config = dict(
    dataset='microscope photos of single blood and bone marrow cells',
    method='mae',
    encoder_norm_position='pre',
    encoder_head_dim=64,
    encoder_bias='all',
    decoder_width=256,
    grad_clip=1.0,
    weight_decay=0.3,
)
Rows from block 9 of the encoder of a small masked image model, named by matrix and row number. Rows with one number belong to one neuron. Each number is 50 + 15 x the weight over its row's rms, rounded and kept within 0 to 99. All counts start at 0.
After each neuron's rows are labels from the 100 images, of 14976, where the neuron reaches its highest value: "responds to" is what is common among them. Only what is clearly more common there than usual is listed. The data: microscope photos of single blood and bone marrow cells.
# fc1: MLP up (encoder.blocks.9.mlp.fc1.weight, 640x160), inputs 0-159
# fc2: MLP down (encoder.blocks.9.mlp.fc2.weight, 160x640, transposed), outputs 0-159

fc1.443:47 58 33 71 62 51 68 36 42 24 52 51 42 74 47 27 57 51 47 39 70 67 50 70 64 38 53 51 74 88 56 39 67 35 41 32 51 69 35 46 44 70 47 57 53 52 35 36 59 35 48 36 59 68 34 25 75 28 64 80 38 24 32 62 48 67 72 43 67 52 58 28 53 41 38 73 46 59 64 67 69 80 56 35 65 67 43 53 72 34 29 25 29 44 36 36 40 25 36 29 52 29 61 44 57 71 42 71 43 39 50 55 41 42 71 25 25 38 49 22 54 33 45 59 44 53 47 30 61 56 52 34 52 65 54 57 68 71 71 42 43 50 56 66 31 47 35 32 21 78 61 44 68 49 42 77 36 51 46 56
fc2.443:43 46 37 55 41 60 57 64 61 48 24 67 55 61 41 63 85 61 62 53 27 59 35 32 49 30 81 36 56 43 34 24 39 48 57 42 38 43 58 34 50 54 60 46 52 55 20 68 68 59 42 44 21 77 52 45 32 32 62 65 70 77 61 42 54 62 29 43 41 48 24 69 56 34 66 36 31 68 35 73 52 46 38 45 28 31 70 41 30 67 71 32 22 72 47 58 71 59 35 66 56 43 55 50 70 29 38 57 58 43 57 80 68 33 46 68 30 50 25 33 65 52 41 58 44 62 28 62 33 59 31 43 46 56 32 40 44 55 34 76 55 37 38 70 42 42 27 46 68 31 40 54 49 73 41 47 56 25 81 28
responds to: cell type: segmented neutrophil; smear: peripheral blood

fc1.262:59 46 71 51 63 47 19 38 14 71 47 55 54 62 56 38 42 78 23 57 59 35 58 60 31 58 35 67 64 25 12 72 78 36 63 40 69 40 58 47 59 64 53 15 53 73 68 50 57 65 35 58 47 23 53 57 51 24 62 27 53 57 64 35 55 57 29 66 34 39 54 28 51 42 36 52 19 57 39 59 39 55 58 50 66 89 46 42 36 54 41 66 70 42 59 74 58 59 46 48 84 44 36 41 51 41 49 48 35 41 48 51 53 40 60 70 43 36 57 49 67 62 67 40 65 54 81 50 58 31 56 45 37 64 41 44 19 38 55 45 51 61 29 53 41 63 37 35 58 38 55 70 37 40 78 75 36 75 71 62
fc2.262:24 29 43 58 50 81 41 36 62 70 45 63 70 51 57 34 66 68 54 33 56 29 35 44 64 43 46 69 40 25 64 34 36 53 48 64 39 62 61 28 31 51 54 61 53 28 70 60 44 58 52 56 52 45 35 66 53 45 76 53 59 71 61 51 31 70 58 39 47 49 28 65 68 55 37 38 36 41 62 59 37 36 53 01 32 62 41 37 40 52 57 47 76 51 45 62 71 37 48 52 43 55 65 34 39 33 29 49 41 41 65 99 55 26 46 72 49 29 27 27 56 39 48 54 62 30 32 44 59 31 53 58 28 45 68 51 66 65 56 63 72 36 32 78 44 45 49 24 44 32 42 24 57 57 61 33 33 53 55 59
responds to: smear: peripheral blood

fc1.332:82 31 45 50 38 54 51 76 41 39 40 38 41 54 55 72 63 24 42 78 49 67 41 23 51 34 71 46 35 47 52 43 47 55 42 53 42 31 46 54 28 55 46 46 39 49 52 30 60 43 70 60 26 19 35 70 41 50 21 61 49 57 62 65 36 74 38 52 60 50 67 33 26 51 79 60 49 50 46 57 45 29 49 73 60 33 47 74 67 60 27 61 68 57 60 29 64 46 58 76 80 36 39 61 58 38 37 80 75 34 56 59 56 34 47 53 72 43 82 55 41 50 71 55 58 34 46 64 40 25 73 31 73 51 50 52 52 58 47 22 24 41 30 39 52 43 33 61 62 67 27 22 57 75 29 71 45 43 35 39
fc2.332:39 30 29 66 61 47 37 42 71 67 62 34 37 58 37 36 52 53 67 62 70 38 60 71 58 75 66 69 16 39 69 39 67 16 59 37 36 54 60 76 79 26 42 48 51 57 39 53 54 47 72 54 69 46 33 48 39 33 37 28 49 34 47 35 68 53 50 41 50 43 55 54 54 58 39 34 82 35 66 66 54 33 50 22 49 22 43 71 33 53 61 51 59 70 41 43 66 25 72 38 39 41 64 65 44 31 25 67 66 30 60 82 69 53 64 45 73 53 55 27 41 35 62 42 32 65 33 44 40 31 50 74 61 39 48 71 75 46 47 74 63 57 27 50 48 63 44 52 64 77 73 37 55 65 36 37 43 60 47 66
responds to: smear: peripheral blood

fc1.589:34 61 28 22 34 32 33 66 70 69 77 51 34 38 40 65 56 45 50 46 60 41 62 71 72 15 67 37 57 57 30 70 46 54 54 28 70 38 69 41 15 33 19 51 62 60 62 44 56 35 54 47 46 60 49 48 67 64 53 55 72 37 34 41 56 59 60 31 66 82 46 67 38 66 37 31 51 23 44 64 54 27 44 34 31 59 51 33 63 30 18 68 49 76 54 53 37 35 69 78 41 41 28 74 54 63 65 50 65 47 39 38 36 65 64 70 65 67 31 67 53 51 35 63 49 43 28 42 47 54 30 39 50 56 52 23 31 38 53 59 61 29 40 54 60 40 47 77 44 45 65 26 58 64 42 34 37 44 46 27
fc2.589:67 40 52 62 55 32 29 47 58 31 73 59 60 48 55 49 53 61 62 79 64 44 33 46 45 34 47 61 38 59 51 59 43 61 54 73 40 27 33 14 67 46 34 75 62 32 62 61 71 27 48 42 30 61 63 72 33 48 65 45 49 42 50 50 36 72 38 70 39 31 40 24 44 22 60 51 45 55 24 38 64 19 57 27 45 64 71 24 56 24 60 57 60 35 25 35 57 38 39 42 58 62 60 52 76 67 49 70 71 40 37 05 39 34 55 60 61 34 45 68 52 43 61 46 44 79 57 45 64 39 38 62 37 49 69 76 46 36 24 36 41 64 36 34 44 40 31 39 58 63 78 55 45 54 65 79 48 58 39 33
responds to: smear: peripheral blood

fc1.488:76 38 55 43 62 57 22 34 43 48 38 72 47 59 18 60 62 55 11 37 39 62 64 56 41 38 52 52 10 53 74 58 50 56 71 52 46 23 18 43 25 34 62 54 50 79 44 34 68 57 35 64 43 33 44 37 65 40 60 62 48 59 39 66 51 34 51 49 52 25 57 57 66 66 44 36 32 60 54 53 53 62 51 47 72 60 68 50 34 68 49 55 49 26 46 68 55 42 60 54 27 73 67 80 41 56 55 60 47 70 34 37 49 52 30 45 43 77 47 63 43 34 59 37 53 56 71 49 52 44 51 28 13 32 42 62 68 57 35 54 38 19 54 26 20 72 60 24 73 37 25 57 50 44 61 44 34 72 31 58
fc2.488:35 39 50 40 59 24 23 19 71 28 35 60 64 56 65 30 30 62 44 54 75 52 56 37 32 54 52 51 41 47 68 61 65 61 35 69 66 43 67 67 45 70 32 58 60 38 55 51 56 33 28 63 58 53 47 75 36 56 38 68 31 43 69 54 46 77 32 68 68 36 72 47 47 27 43 55 56 64 39 52 48 55 77 19 27 31 56 75 43 35 58 31 51 71 32 49 28 66 27 47 63 56 58 63 60 30 20 57 54 41 46 83 52 53 71 66 37 40 46 73 52 71 43 46 31 68 40 67 66 63 38 67 50 71 56 63 68 55 52 65 30 59 71 40 39 72 27 61 28 40 33 26 55 68 38 44 50 62 39 29
responds to: cell type: segmented neutrophil; smear: peripheral blood

fc1.236:72 45 63 73 67 72 64 39 70 41 41 38 41 40 38 43 38 40 44 49 40 59 64 45 25 22 43 53 46 42 43 33 49 56 27 73 35 28 34 36 38 54 68 73 27 49 27 35 69 43 64 62 29 46 78 41 63 50 53 53 61 64 35 47 40 54 23 71 34 75 69 56 57 61 63 28 39 24 42 45 50 31 59 29 49 65 72 43 48 38 41 42 56 67 73 57 33 48 65 77 73 56 82 68 76 53 23 63 33 63 28 38 34 49 36 31 45 49 37 60 51 62 40 25 71 69 64 61 55 29 63 34 76 35 41 56 35 54 72 65 57 47 32 57 64 34 43 38 62 42 34 66 69 35 66 61 29 39 71 56
fc2.236:55 72 43 29 43 51 50 65 41 40 64 48 66 29 56 33 33 40 54 48 51 56 50 33 51 62 41 56 46 37 49 26 65 21 36 50 71 61 59 37 64 44 55 63 51 47 63 30 49 29 43 48 45 40 40 49 66 62 46 55 52 41 43 54 51 63 68 34 50 45 80 47 00 27 35 36 45 44 57 33 45 70 34 43 74 70 60 52 25 37 36 53 73 50 60 13 41 59 35 50 74 64 41 35 46 54 62 50 72 30 69 40 57 28 59 63 56 53 55 35 91 43 39 30 56 51 36 04 59 79 58 23 55 27 67 63 43 70 28 62 49 61 51 39 81 37 73 34 39 59 55 48 65 43 37 65 72 45 31 71
responds to: cell type: segmented neutrophil

fc1.24:68 24 51 51 40 44 50 64 66 60 44 31 58 38 56 59 62 45 56 39 46 63 63 39 40 49 62 31 27 35 61 49 35 62 32 71 37 11 52 23 49 50 60 65 33 69 58 35 45 58 53 48 58 32 59 54 63 89 49 41 37 48 25 54 51 34 64 53 56 71 74 20 37 71 58 30 36 68 43 33 53 64 36 40 70 55 87 54 42 24 38 83 38 53 41 38 38 64 32 56 23 73 80 47 46 53 38 61 49 60 57 41 75 43 49 70 37 75 77 56 56 46 65 24 68 41 54 67 33 57 64 37 27 29 43 60 62 51 15 45 69 56 41 35 35 49 52 49 42 70 46 28 68 61 37 48 64 53 35 67
fc2.24:60 30 58 67 46 42 28 58 35 53 59 36 45 61 68 60 68 19 62 37 37 27 43 68 48 33 41 49 49 63 77 27 90 42 44 48 64 64 43 26 58 50 47 43 60 29 56 21 42 35 62 51 48 63 43 31 27 55 40 69 38 42 57 78 46 62 72 42 69 49 78 49 17 62 64 47 62 61 59 37 37 55 24 27 46 58 43 71 33 59 43 37 49 37 72 24 46 27 69 73 48 43 61 51 40 29 44 57 67 31 48 61 40 56 48 67 39 41 67 58 53 63 33 63 51 27 46 42 47 62 59 50 46 61 50 58 63 57 56 39 68 77 28 47 50 21 71 38 33 31 78 42 79 38 62 27 30 52 80 29
responds to: cell type: segmented neutrophil; smear: peripheral blood

fc1.15:58 76 50 64 69 36 27 63 46 48 75 35 66 58 43 41 42 38 37 39 36 61 56 49 67 66 28 49 75 30 45 49 29 34 32 52 73 72 54 57 62 52 80 64 59 36 34 42 36 48 21 27 50 71 41 72 47 40 57 42 43 62 33 66 59 59 42 48 35 83 49 34 52 66 60 60 73 54 70 64 38 50 69 55 84 42 56 48 36 61 58 44 55 68 41 65 42 53 24 49 52 43 71 48 51 45 39 87 76 68 24 68 29 25 54 25 33 40 31 23 40 59 38 63 56 18 35 62 54 35 75 28 39 45 67 55 43 68 70 39 45 41 51 46 58 25 35 32 44 58 57 68 62 71 58 38 39 31 54 59
fc2.15:36 54 46 30 52 40 66 37 47 64 48 52 63 39 72 47 40 35 60 44 37 49 68 24 36 55 69 46 49 56 49 74 32 57 72 46 35 55 69 33 56 64 33 53 44 34 59 46 64 54 31 29 46 35 71 43 82 68 64 57 55 55 21 45 73 60 71 26 60 64 55 43 25 56 45 74 34 46 61 36 34 65 62 39 29 31 49 34 39 64 28 41 51 60 68 56 46 41 43 50 27 65 36 67 27 58 57 46 47 46 54 04 59 66 38 30 32 69 42 26 37 69 48 74 26 75 62 55 68 44 28 47 29 41 74 59 21 64 53 69 54 45 62 70 61 43 66 54 78 41 76 61 70 34 38 60 67 27 49 61
responds to: smear: peripheral blood

fc1.302:39 44 67 65 25 45 43 68 47 58 82 29 58 28 58 58 36 31 44 32 66 43 39 75 62 37 32 64 60 74 49 54 40 70 43 63 62 72 40 72 25 35 37 72 32 34 77 61 65 44 23 62 37 32 37 22 50 39 29 53 60 47 67 56 45 34 45 37 34 52 70 41 65 27 60 60 60 47 43 34 19 31 50 41 42 42 42 41 57 46 74 30 44 46 49 31 46 73 70 42 22 29 25 85 43 61 48 34 49 39 56 40 37 46 43 40 35 52 61 39 55 36 60 56 40 26 33 50 55 60 58 59 68 33 51 56 51 39 71 48 22 46 71 28 62 51 54 44 43 40 47 23 71 63 32 46 69 20 29 27
fc2.302:34 48 42 65 28 37 27 46 46 36 19 39 32 80 39 35 71 43 42 43 63 48 50 38 27 34 45 39 37 62 45 59 61 59 70 44 72 44 59 33 38 42 49 35 63 37 66 30 61 52 46 61 67 57 40 64 36 41 47 61 34 44 52 62 55 52 43 56 67 32 46 48 34 37 59 48 21 56 27 47 60 60 36 99 40 54 48 41 57 28 28 50 62 57 59 27 30 28 45 51 41 60 62 52 63 64 73 36 53 33 58 00 67 51 67 64 40 52 60 37 75 44 54 32 64 53 55 45 48 58 23 28 31 59 41 65 38 51 65 53 51 76 47 41 58 47 63 39 34 40 42 60 68 40 35 48 42 53 48 67
responds to: cell type: segmented neutrophil

fc1.296:56 66 67 31 32 67 44 42 32 70 60 55 71 55 43 47 30 60 51 57 61 57 65 56 58 55 63 26 22 30 15 49 38 54 41 64 35 52 42 59 52 74 37 60 57 64 56 27 47 62 31 72 39 53 64 60 63 58 44 40 44 57 61 62 64 50 66 22 49 36 42 51 60 62 75 56 16 45 51 72 28 33 50 54 48 56 71 41 61 80 41 89 51 52 74 42 73 54 60 48 29 68 53 53 34 35 72 56 32 32 48 45 39 28 27 39 52 39 45 68 35 47 71 54 40 62 48 72 50 75 69 37 37 60 62 51 23 34 31 21 32 30 40 38 23 78 69 57 70 32 51 74 54 76 51 38 30 57 60 60
fc2.296:38 37 65 47 62 76 51 42 63 54 66 42 70 46 64 60 24 69 47 62 28 49 51 64 61 63 47 69 41 56 73 38 69 54 41 36 42 76 37 47 54 32 77 42 47 44 56 58 41 45 35 40 50 51 65 77 25 28 31 48 38 30 43 47 56 55 82 45 64 66 62 64 65 52 31 34 54 40 41 71 68 43 56 47 48 37 66 68 47 52 21 50 67 47 61 45 65 51 52 58 64 42 51 57 51 54 38 64 24 38 38 99 21 27 62 65 51 53 52 31 13 64 63 59 62 30 47 38 32 40 52 55 30 77 63 70 66 41 59 61 52 42 63 82 72 62 53 36 29 33 55 40 84 40 62 72 30 73 66 56
responds to: cell type: segmented neutrophil; smear: peripheral blood

fc1.399:69 42 47 64 60 72 34 21 54 66 41 62 50 31 37 56 41 68 23 67 64 63 58 48 73 41 31 58 37 52 55 39 36 35 69 44 49 46 57 33 53 67 26 22 66 47 47 44 47 32 36 39 41 65 57 54 69 53 72 37 53 33 51 39 32 41 44 30 79 59 58 45 58 23 49 73 54 70 72 25 30 33 31 34 22 52 43 61 54 53 60 37 45 69 24 37 61 54 48 69 63 59 50 36 31 18 56 35 26 60 65 67 39 53 64 68 40 42 61 68 24 68 76 68 91 61 37 55 58 37 37 63 45 30 68 35 44 53 30 20 41 40 56 36 52 35 36 21 46 63 48 73 64 37 42 58 45 59 64 34
fc2.399:54 44 33 67 63 52 67 48 55 55 49 51 57 60 59 34 51 49 63 55 66 57 40 55 37 52 53 66 50 42 53 46 56 65 51 59 53 47 62 57 68 66 53 59 52 44 66 49 34 35 66 52 54 34 40 50 34 59 62 53 49 61 55 59 59 60 36 58 54 53 34 52 31 37 44 62 55 50 41 58 49 48 72 00 43 44 39 50 42 48 61 42 68 54 61 29 36 63 32 50 53 61 61 69 37 50 52 55 50 30 56 99 55 53 52 41 48 36 35 48 21 45 53 34 57 43 57 35 47 56 37 54 56 47 53 56 53 35 50 36 52 67 48 61 44 53 47 48 43 43 34 37 61 36 66 70 66 68 64 62
responds to: smear: peripheral blood

fc1.425:56 37 68 60 42 31 23 58 69 36 73 26 31 63 37 46 46 51 26 71 41 69 46 42 57 58 40 39 39 39 66 35 54 63 38 78 37 52 39 44 60 53 20 61 34 61 55 63 69 36 61 23 59 35 54 63 36 53 46 34 34 33 62 63 50 57 50 29 44 20 59 71 58 50 38 70 44 70 55 49 44 70 65 52 40 57 61 77 27 65 51 39 61 51 40 47 65 52 38 31 41 37 30 64 69 26 37 44 40 31 68 43 36 62 73 60 73 65 44 65 25 69 41 36 50 57 37 35 35 68 34 57 46 68 16 73 64 53 69 54 22 58 67 30 54 35 42 69 72 68 29 52 24 66 54 70 83 43 32 44
fc2.425:25 48 72 22 34 61 63 41 60 56 39 58 48 64 23 40 55 33 30 27 55 30 42 21 36 66 40 69 17 60 45 59 46 62 61 29 73 25 65 54 37 39 76 53 43 50 30 77 52 66 40 72 27 72 51 38 30 25 52 51 19 57 64 41 64 58 47 30 45 62 69 37 58 56 51 35 43 34 24 48 62 29 63 38 76 30 62 34 74 29 54 53 40 80 52 56 26 35 31 48 50 46 46 38 47 23 58 52 37 64 41 15 66 66 48 37 55 42 26 62 76 37 39 39 44 42 33 48 63 57 75 38 52 57 30 63 40 35 37 69 66 54 52 63 33 60 53 43 67 28 43 57 40 44 54 67 51 48 33 46
responds to: cell type: segmented neutrophil

fc1.558:72 62 46 67 33 58 49 67 55 61 60 23 41 69 27 40 71 65 67 42 67 49 65 49 56 72 73 83 35 27 15 52 75 68 60 51 48 53 25 63 57 65 54 41 46 38 31 36 43 17 64 57 38 24 61 27 49 54 49 68 70 50 23 47 55 47 38 52 27 41 63 50 49 67 51 63 43 55 29 42 39 37 34 68 65 74 66 42 53 58 37 81 55 53 54 59 63 62 61 52 70 37 55 30 66 41 70 26 35 69 60 61 67 62 49 49 53 71 44 73 35 61 39 62 42 73 52 26 48 55 34 40 67 61 75 50 45 39 24 38 39 71 67 33 46 29 73 32 63 23 46 59 51 24 42 58 48 77 52 46
fc2.558:47 55 48 19 61 54 23 40 41 68 63 56 72 46 68 60 59 45 46 79 32 66 46 67 60 58 46 52 45 44 35 26 62 47 40 38 40 47 54 50 67 46 31 63 29 67 70 41 63 66 47 59 59 65 39 50 57 65 43 64 41 44 77 57 56 48 67 75 65 80 67 56 41 64 51 61 76 42 49 45 68 53 59 34 59 72 57 42 63 60 53 54 50 68 41 34 53 53 44 25 60 43 27 49 54 39 29 53 83 70 59 99 69 51 49 74 60 21 42 53 30 55 57 25 44 24 45 36 36 45 70 58 58 76 39 56 33 47 48 72 50 50 44 49 79 58 38 31 66 47 46 64 52 50 58 52 60 47 59 70
responds to: smear: peripheral blood

fc1.215:39 41 59 54 55 58 55 59 26 71 58 44 54 36 44 44 17 32 46 54 69 40 46 41 30 67 38 50 47 51 54 79 65 40 68 53 43 46 66 40 29 68 40 66 41 29 52 39 56 56 51 58 43 43 64 49 30 42 27 56 31 33 41 21 58 76 60 37 51 53 35 69 61 61 75 68 54 54 43 49 21 54 35 60 53 52 57 61 73 60 51 28 57 72 21 31 53 29 75 48 25 24 56 72 36 43 59 31 64 55 80 50 35 49 59 60 68 25 31 61 34 68 66 46 70 61 10 69 75 28 60 39 42 78 57 59 32 49 54 40 48 61 70 84 58 46 56 30 53 57 27 67 65 78 41 47 37 51 75 56
fc2.215:59 25 29 61 39 34 37 37 41 25 32 46 33 48 37 47 45 83 73 48 73 38 66 36 51 44 77 72 55 61 39 24 70 35 62 69 71 43 34 49 51 55 34 50 70 47 46 49 43 64 63 23 51 59 52 64 59 66 74 69 39 64 69 42 43 40 34 54 65 45 28 49 61 33 17 71 71 43 43 54 53 27 45 41 32 80 41 42 76 45 58 63 54 61 41 56 70 26 26 48 55 46 28 40 57 33 60 54 47 58 35 14 19 63 42 69 63 57 53 63 37 52 32 58 28 71 64 66 46 60 36 51 44 27 49 48 64 34 78 61 74 56 49 56 36 73 31 44 34 51 63 39 39 89 58 38 49 57 49 57
responds to: smear: peripheral blood

fc1.486:51 25 52 70 30 34 53 55 36 55 35 39 73 43 46 50 60 39 53 55 50 65 36 47 69 53 29 39 65 65 69 38 50 61 50 53 57 71 76 43 41 24 33 32 51 41 57 75 54 62 39 44 24 49 72 59 43 63 55 55 35 66 27 50 67 38 69 59 71 63 67 63 32 38 67 23 68 51 76 80 57 35 36 58 60 67 49 36 54 42 57 34 38 75 71 41 65 53 61 73 06 22 59 68 49 29 49 52 36 30 65 50 54 75 24 40 29 58 35 27 68 44 45 26 57 30 52 20 54 66 45 53 32 51 68 35 74 51 34 41 21 41 49 48 50 53 37 50 49 53 59 51 33 37 53 73 35 56 70 81
fc2.486:62 69 41 47 45 27 42 46 39 46 22 46 60 62 49 30 62 77 48 58 28 39 51 46 48 43 47 25 38 32 33 39 67 61 31 31 56 24 58 50 53 68 42 58 54 65 45 47 62 57 39 36 50 53 32 22 70 38 53 35 69 48 40 55 60 53 71 73 49 53 46 42 43 76 30 42 54 37 26 67 30 79 75 69 39 41 64 45 30 47 32 36 53 62 42 24 45 67 61 54 43 48 54 38 71 35 37 40 53 61 59 00 62 33 78 31 52 59 35 29 94 35 40 53 46 49 40 38 61 50 50 53 52 40 55 69 63 73 33 34 50 52 64 42 77 51 35 47 33 61 65 36 38 53 55 50 71 60 37 58
responds to: cell type: segmented neutrophil

fc1.273:35 33 38 63 24 57 40 43 82 76 39 47 21 61 64 30 52 61 73 60 44 42 64 51 55 50 37 44 59 45 61 35 63 20 35 63 37 78 71 63 64 33 33 60 55 33 34 52 78 69 39 43 62 31 55 50 45 29 47 69 56 45 42 66 31 27 59 41 57 63 43 49 46 35 69 36 75 65 83 35 27 40 47 56 57 43 64 44 69 44 83 57 40 69 38 53 50 49 28 66 70 26 58 45 46 66 64 34 50 60 22 45 63 46 61 18 41 51 43 54 25 29 54 30 42 29 24 24 53 43 73 58 29 48 35 59 44 55 62 48 26 33 72 63 48 56 41 54 35 48 52 18 43 55 55 39 75 67 34 55
fc2.273:28 42 63 50 54 44 38 62 37 44 25 31 63 64 25 77 70 26 69 48 62 65 47 55 68 49 57 38 52 64 54 70 70 43 47 47 44 29 63 28 65 43 52 56 62 30 59 42 45 39 63 42 41 29 33 46 32 25 47 58 66 37 35 38 66 39 50 55 52 52 31 44 65 49 51 59 59 62 40 50 48 20 55 69 54 64 66 73 64 41 39 62 60 57 36 59 66 67 55 57 62 57 34 48 48 71 50 43 52 47 50 00 70 38 30 55 76 64 49 46 74 60 29 59 70 50 70 75 59 60 46 36 28 34 50 55 65 58 62 49 54 48 61 56 74 57 66 44 46 56 37 51 49 58 29 42 38 56 39 67
responds to: cell type: segmented neutrophil; smear: peripheral blood

fc1.462:37 77 18 60 58 27 71 48 55 56 49 23 58 48 42 30 72 51 40 47 68 28 51 46 68 25 77 30 54 71 64 51 41 44 35 86 38 63 28 72 61 33 30 53 76 75 68 50 56 50 38 57 90 71 33 58 38 56 31 35 45 48 53 50 55 75 48 52 37 32 61 56 48 51 36 44 33 63 68 59 70 27 26 37 56 57 39 57 44 64 43 53 28 66 59 59 60 35 60 58 66 57 20 61 52 33 82 47 55 53 52 46 82 41 43 45 45 52 47 61 72 20 31 66 63 49 48 63 40 56 70 64 14 58 55 61 51 41 60 55 36 25 52 54 40 41 63 52 65 32 34 59 33 45 40 12 45 55 54 45
fc2.462:83 68 55 64 51 71 72 60 60 69 34 42 64 54 64 53 43 30 51 58 38 59 32 48 65 67 50 58 40 71 80 48 29 65 35 49 55 43 43 62 36 31 39 40 84 38 66 53 58 73 27 49 66 58 55 52 33 33 32 26 26 56 51 56 51 62 64 33 23 57 75 58 70 36 33 52 22 69 41 52 69 48 26 30 28 22 70 25 59 55 60 43 59 50 74 81 47 37 54 59 31 48 25 36 33 41 58 55 39 44 42 59 62 82 45 63 32 73 66 43 36 47 38 40 38 57 41 71 50 64 47 58 34 62 58 68 56 69 52 49 68 57 36 19 70 61 54 49 66 66 39 62 37 18 35 35 41 37 56 63
responds to: smear: peripheral blood

fc1.176:43 40 83 52 47 63 27 46 46 28 72 60 42 40 62 60 66 68 55 25 59 34 75 61 40 79 68 58 61 57 69 62 56 32 57 29 34 34 47 59 70 54 75 47 27 53 82 26 24 49 69 36 56 44 51 31 52 82 70 67 67 60 64 65 46 65 56 64 49 73 63 42 21 58 64 59 60 73 50 64 39 39 60 32 66 64 42 43 35 38 25 52 76 48 49 55 45 31 31 24 29 39 74 32 68 33 38 56 38 52 65 31 70 46 39 58 37 62 39 63 49 28 55 65 42 32 68 63 43 51 36 31 64 16 24 57 57 62 39 30 36 57 49 39 32 49 31 34 36 47 55 45 61 57 47 58 67 58 68 53
fc2.176:43 56 52 41 52 35 79 35 53 31 60 61 38 29 53 39 41 63 59 65 34 32 67 43 44 72 45 71 74 28 23 35 44 52 70 67 49 68 77 47 55 68 54 45 12 53 73 49 57 63 79 50 70 51 62 54 36 29 53 76 41 55 33 76 35 47 44 22 51 70 38 36 46 48 37 41 50 63 64 64 69 30 25 40 69 41 50 58 25 46 63 31 40 66 67 30 62 32 25 32 50 42 42 44 37 47 63 57 42 23 60 87 68 50 16 36 47 56 44 66 20 49 48 73 31 53 67 45 47 48 48 33 47 42 48 49 34 76 37 71 65 45 47 76 31 48 53 42 55 32 64 55 64 67 52 41 60 71 57 36
responds to: cell type: segmented neutrophil; smear: peripheral blood

fc1.568:62 34 65 40 38 67 34 51 31 60 37 49 74 66 46 71 42 33 60 36 38 52 45 59 50 44 25 45 35 71 54 39 62 41 39 36 28 31 56 35 28 36 43 33 46 36 54 60 71 29 32 48 58 41 42 64 61 47 75 50 32 46 30 80 73 68 66 30 66 65 61 45 41 70 53 46 41 72 78 65 65 43 41 47 27 68 52 58 59 55 51 61 75 61 62 74 68 47 38 39 76 78 66 41 66 59 51 58 34 47 64 43 29 46 45 68 52 40 43 52 48 61 37 25 75 36 56 32 31 55 61 67 71 49 36 53 75 73 55 58 77 59 25 42 68 62 50 69 54 46 66 11 29 74 48 72 26 48 40 26
fc2.568:42 55 35 54 34 21 48 47 50 41 65 57 32 79 39 43 64 32 29 29 49 31 46 30 54 37 69 53 46 46 61 63 53 69 23 48 54 40 41 77 33 69 31 58 44 47 35 24 73 27 46 30 39 48 67 66 59 71 58 69 57 62 76 63 63 76 22 68 71 71 57 48 29 30 64 72 29 52 44 47 48 28 49 54 61 46 64 52 49 78 34 40 58 60 41 59 53 63 26 61 54 41 62 66 53 56 30 68 25 74 42 45 40 39 43 62 71 47 33 50 72 55 68 50 65 64 50 67 56 27 59 34 40 27 74 50 48 25 67 26 49 41 33 56 24 45 32 49 51 52 49 53 48 40 41 28 76 30 26 78
responds to: cell type: segmented neutrophil

fc1.375:54 36 36 49 57 37 62 23 79 80 87 58 32 21 37 67 62 65 55 48 66 51 43 66 26 72 52 66 68 33 64 68 49 29 63 55 52 50 70 67 43 74 57 47 45 39 26 50 30 53 35 57 60 41 58 55 45 39 24 88 45 33 63 58 29 36 44 39 60 41 72 42 45 45 40 59 71 69 54 60 64 43 62 66 72 47 52 69 69 56 27 45 39 48 52 40 33 74 68 62 53 63 52 40 70 54 63 50 44 57 52 58 43 75 49 60 66 36 35 30 58 76 54 66 63 55 68 41 49 44 38 35 51 47 61 72 56 81 49 59 34 55 52 27 33 77 24 39 33 26 30 66 44 73 68 73 19 51 55 45
fc2.375:62 76 91 46 53 56 32 46 35 18 18 48 42 46 80 54 25 75 28 49 50 31 68 46 39 52 55 39 64 35 67 39 63 43 30 75 67 42 68 41 44 49 58 30 43 31 58 48 57 43 51 45 59 88 60 52 37 65 79 47 52 48 17 41 70 46 60 38 48 28 37 35 50 74 25 43 66 59 53 29 54 51 38 35 45 69 46 61 43 50 60 61 50 26 29 47 58 38 39 62 46 35 60 45 33 61 59 42 44 76 32 39 56 42 25 37 51 66 45 40 55 33 62 44 50 38 25 43 68 57 72 42 34 70 32 58 51 74 48 41 67 65 80 68 42 61 33 79 37 34 42 54 33 40 40 29 59 66 67 30
responds to: smear: peripheral blood; cell type: erythroblast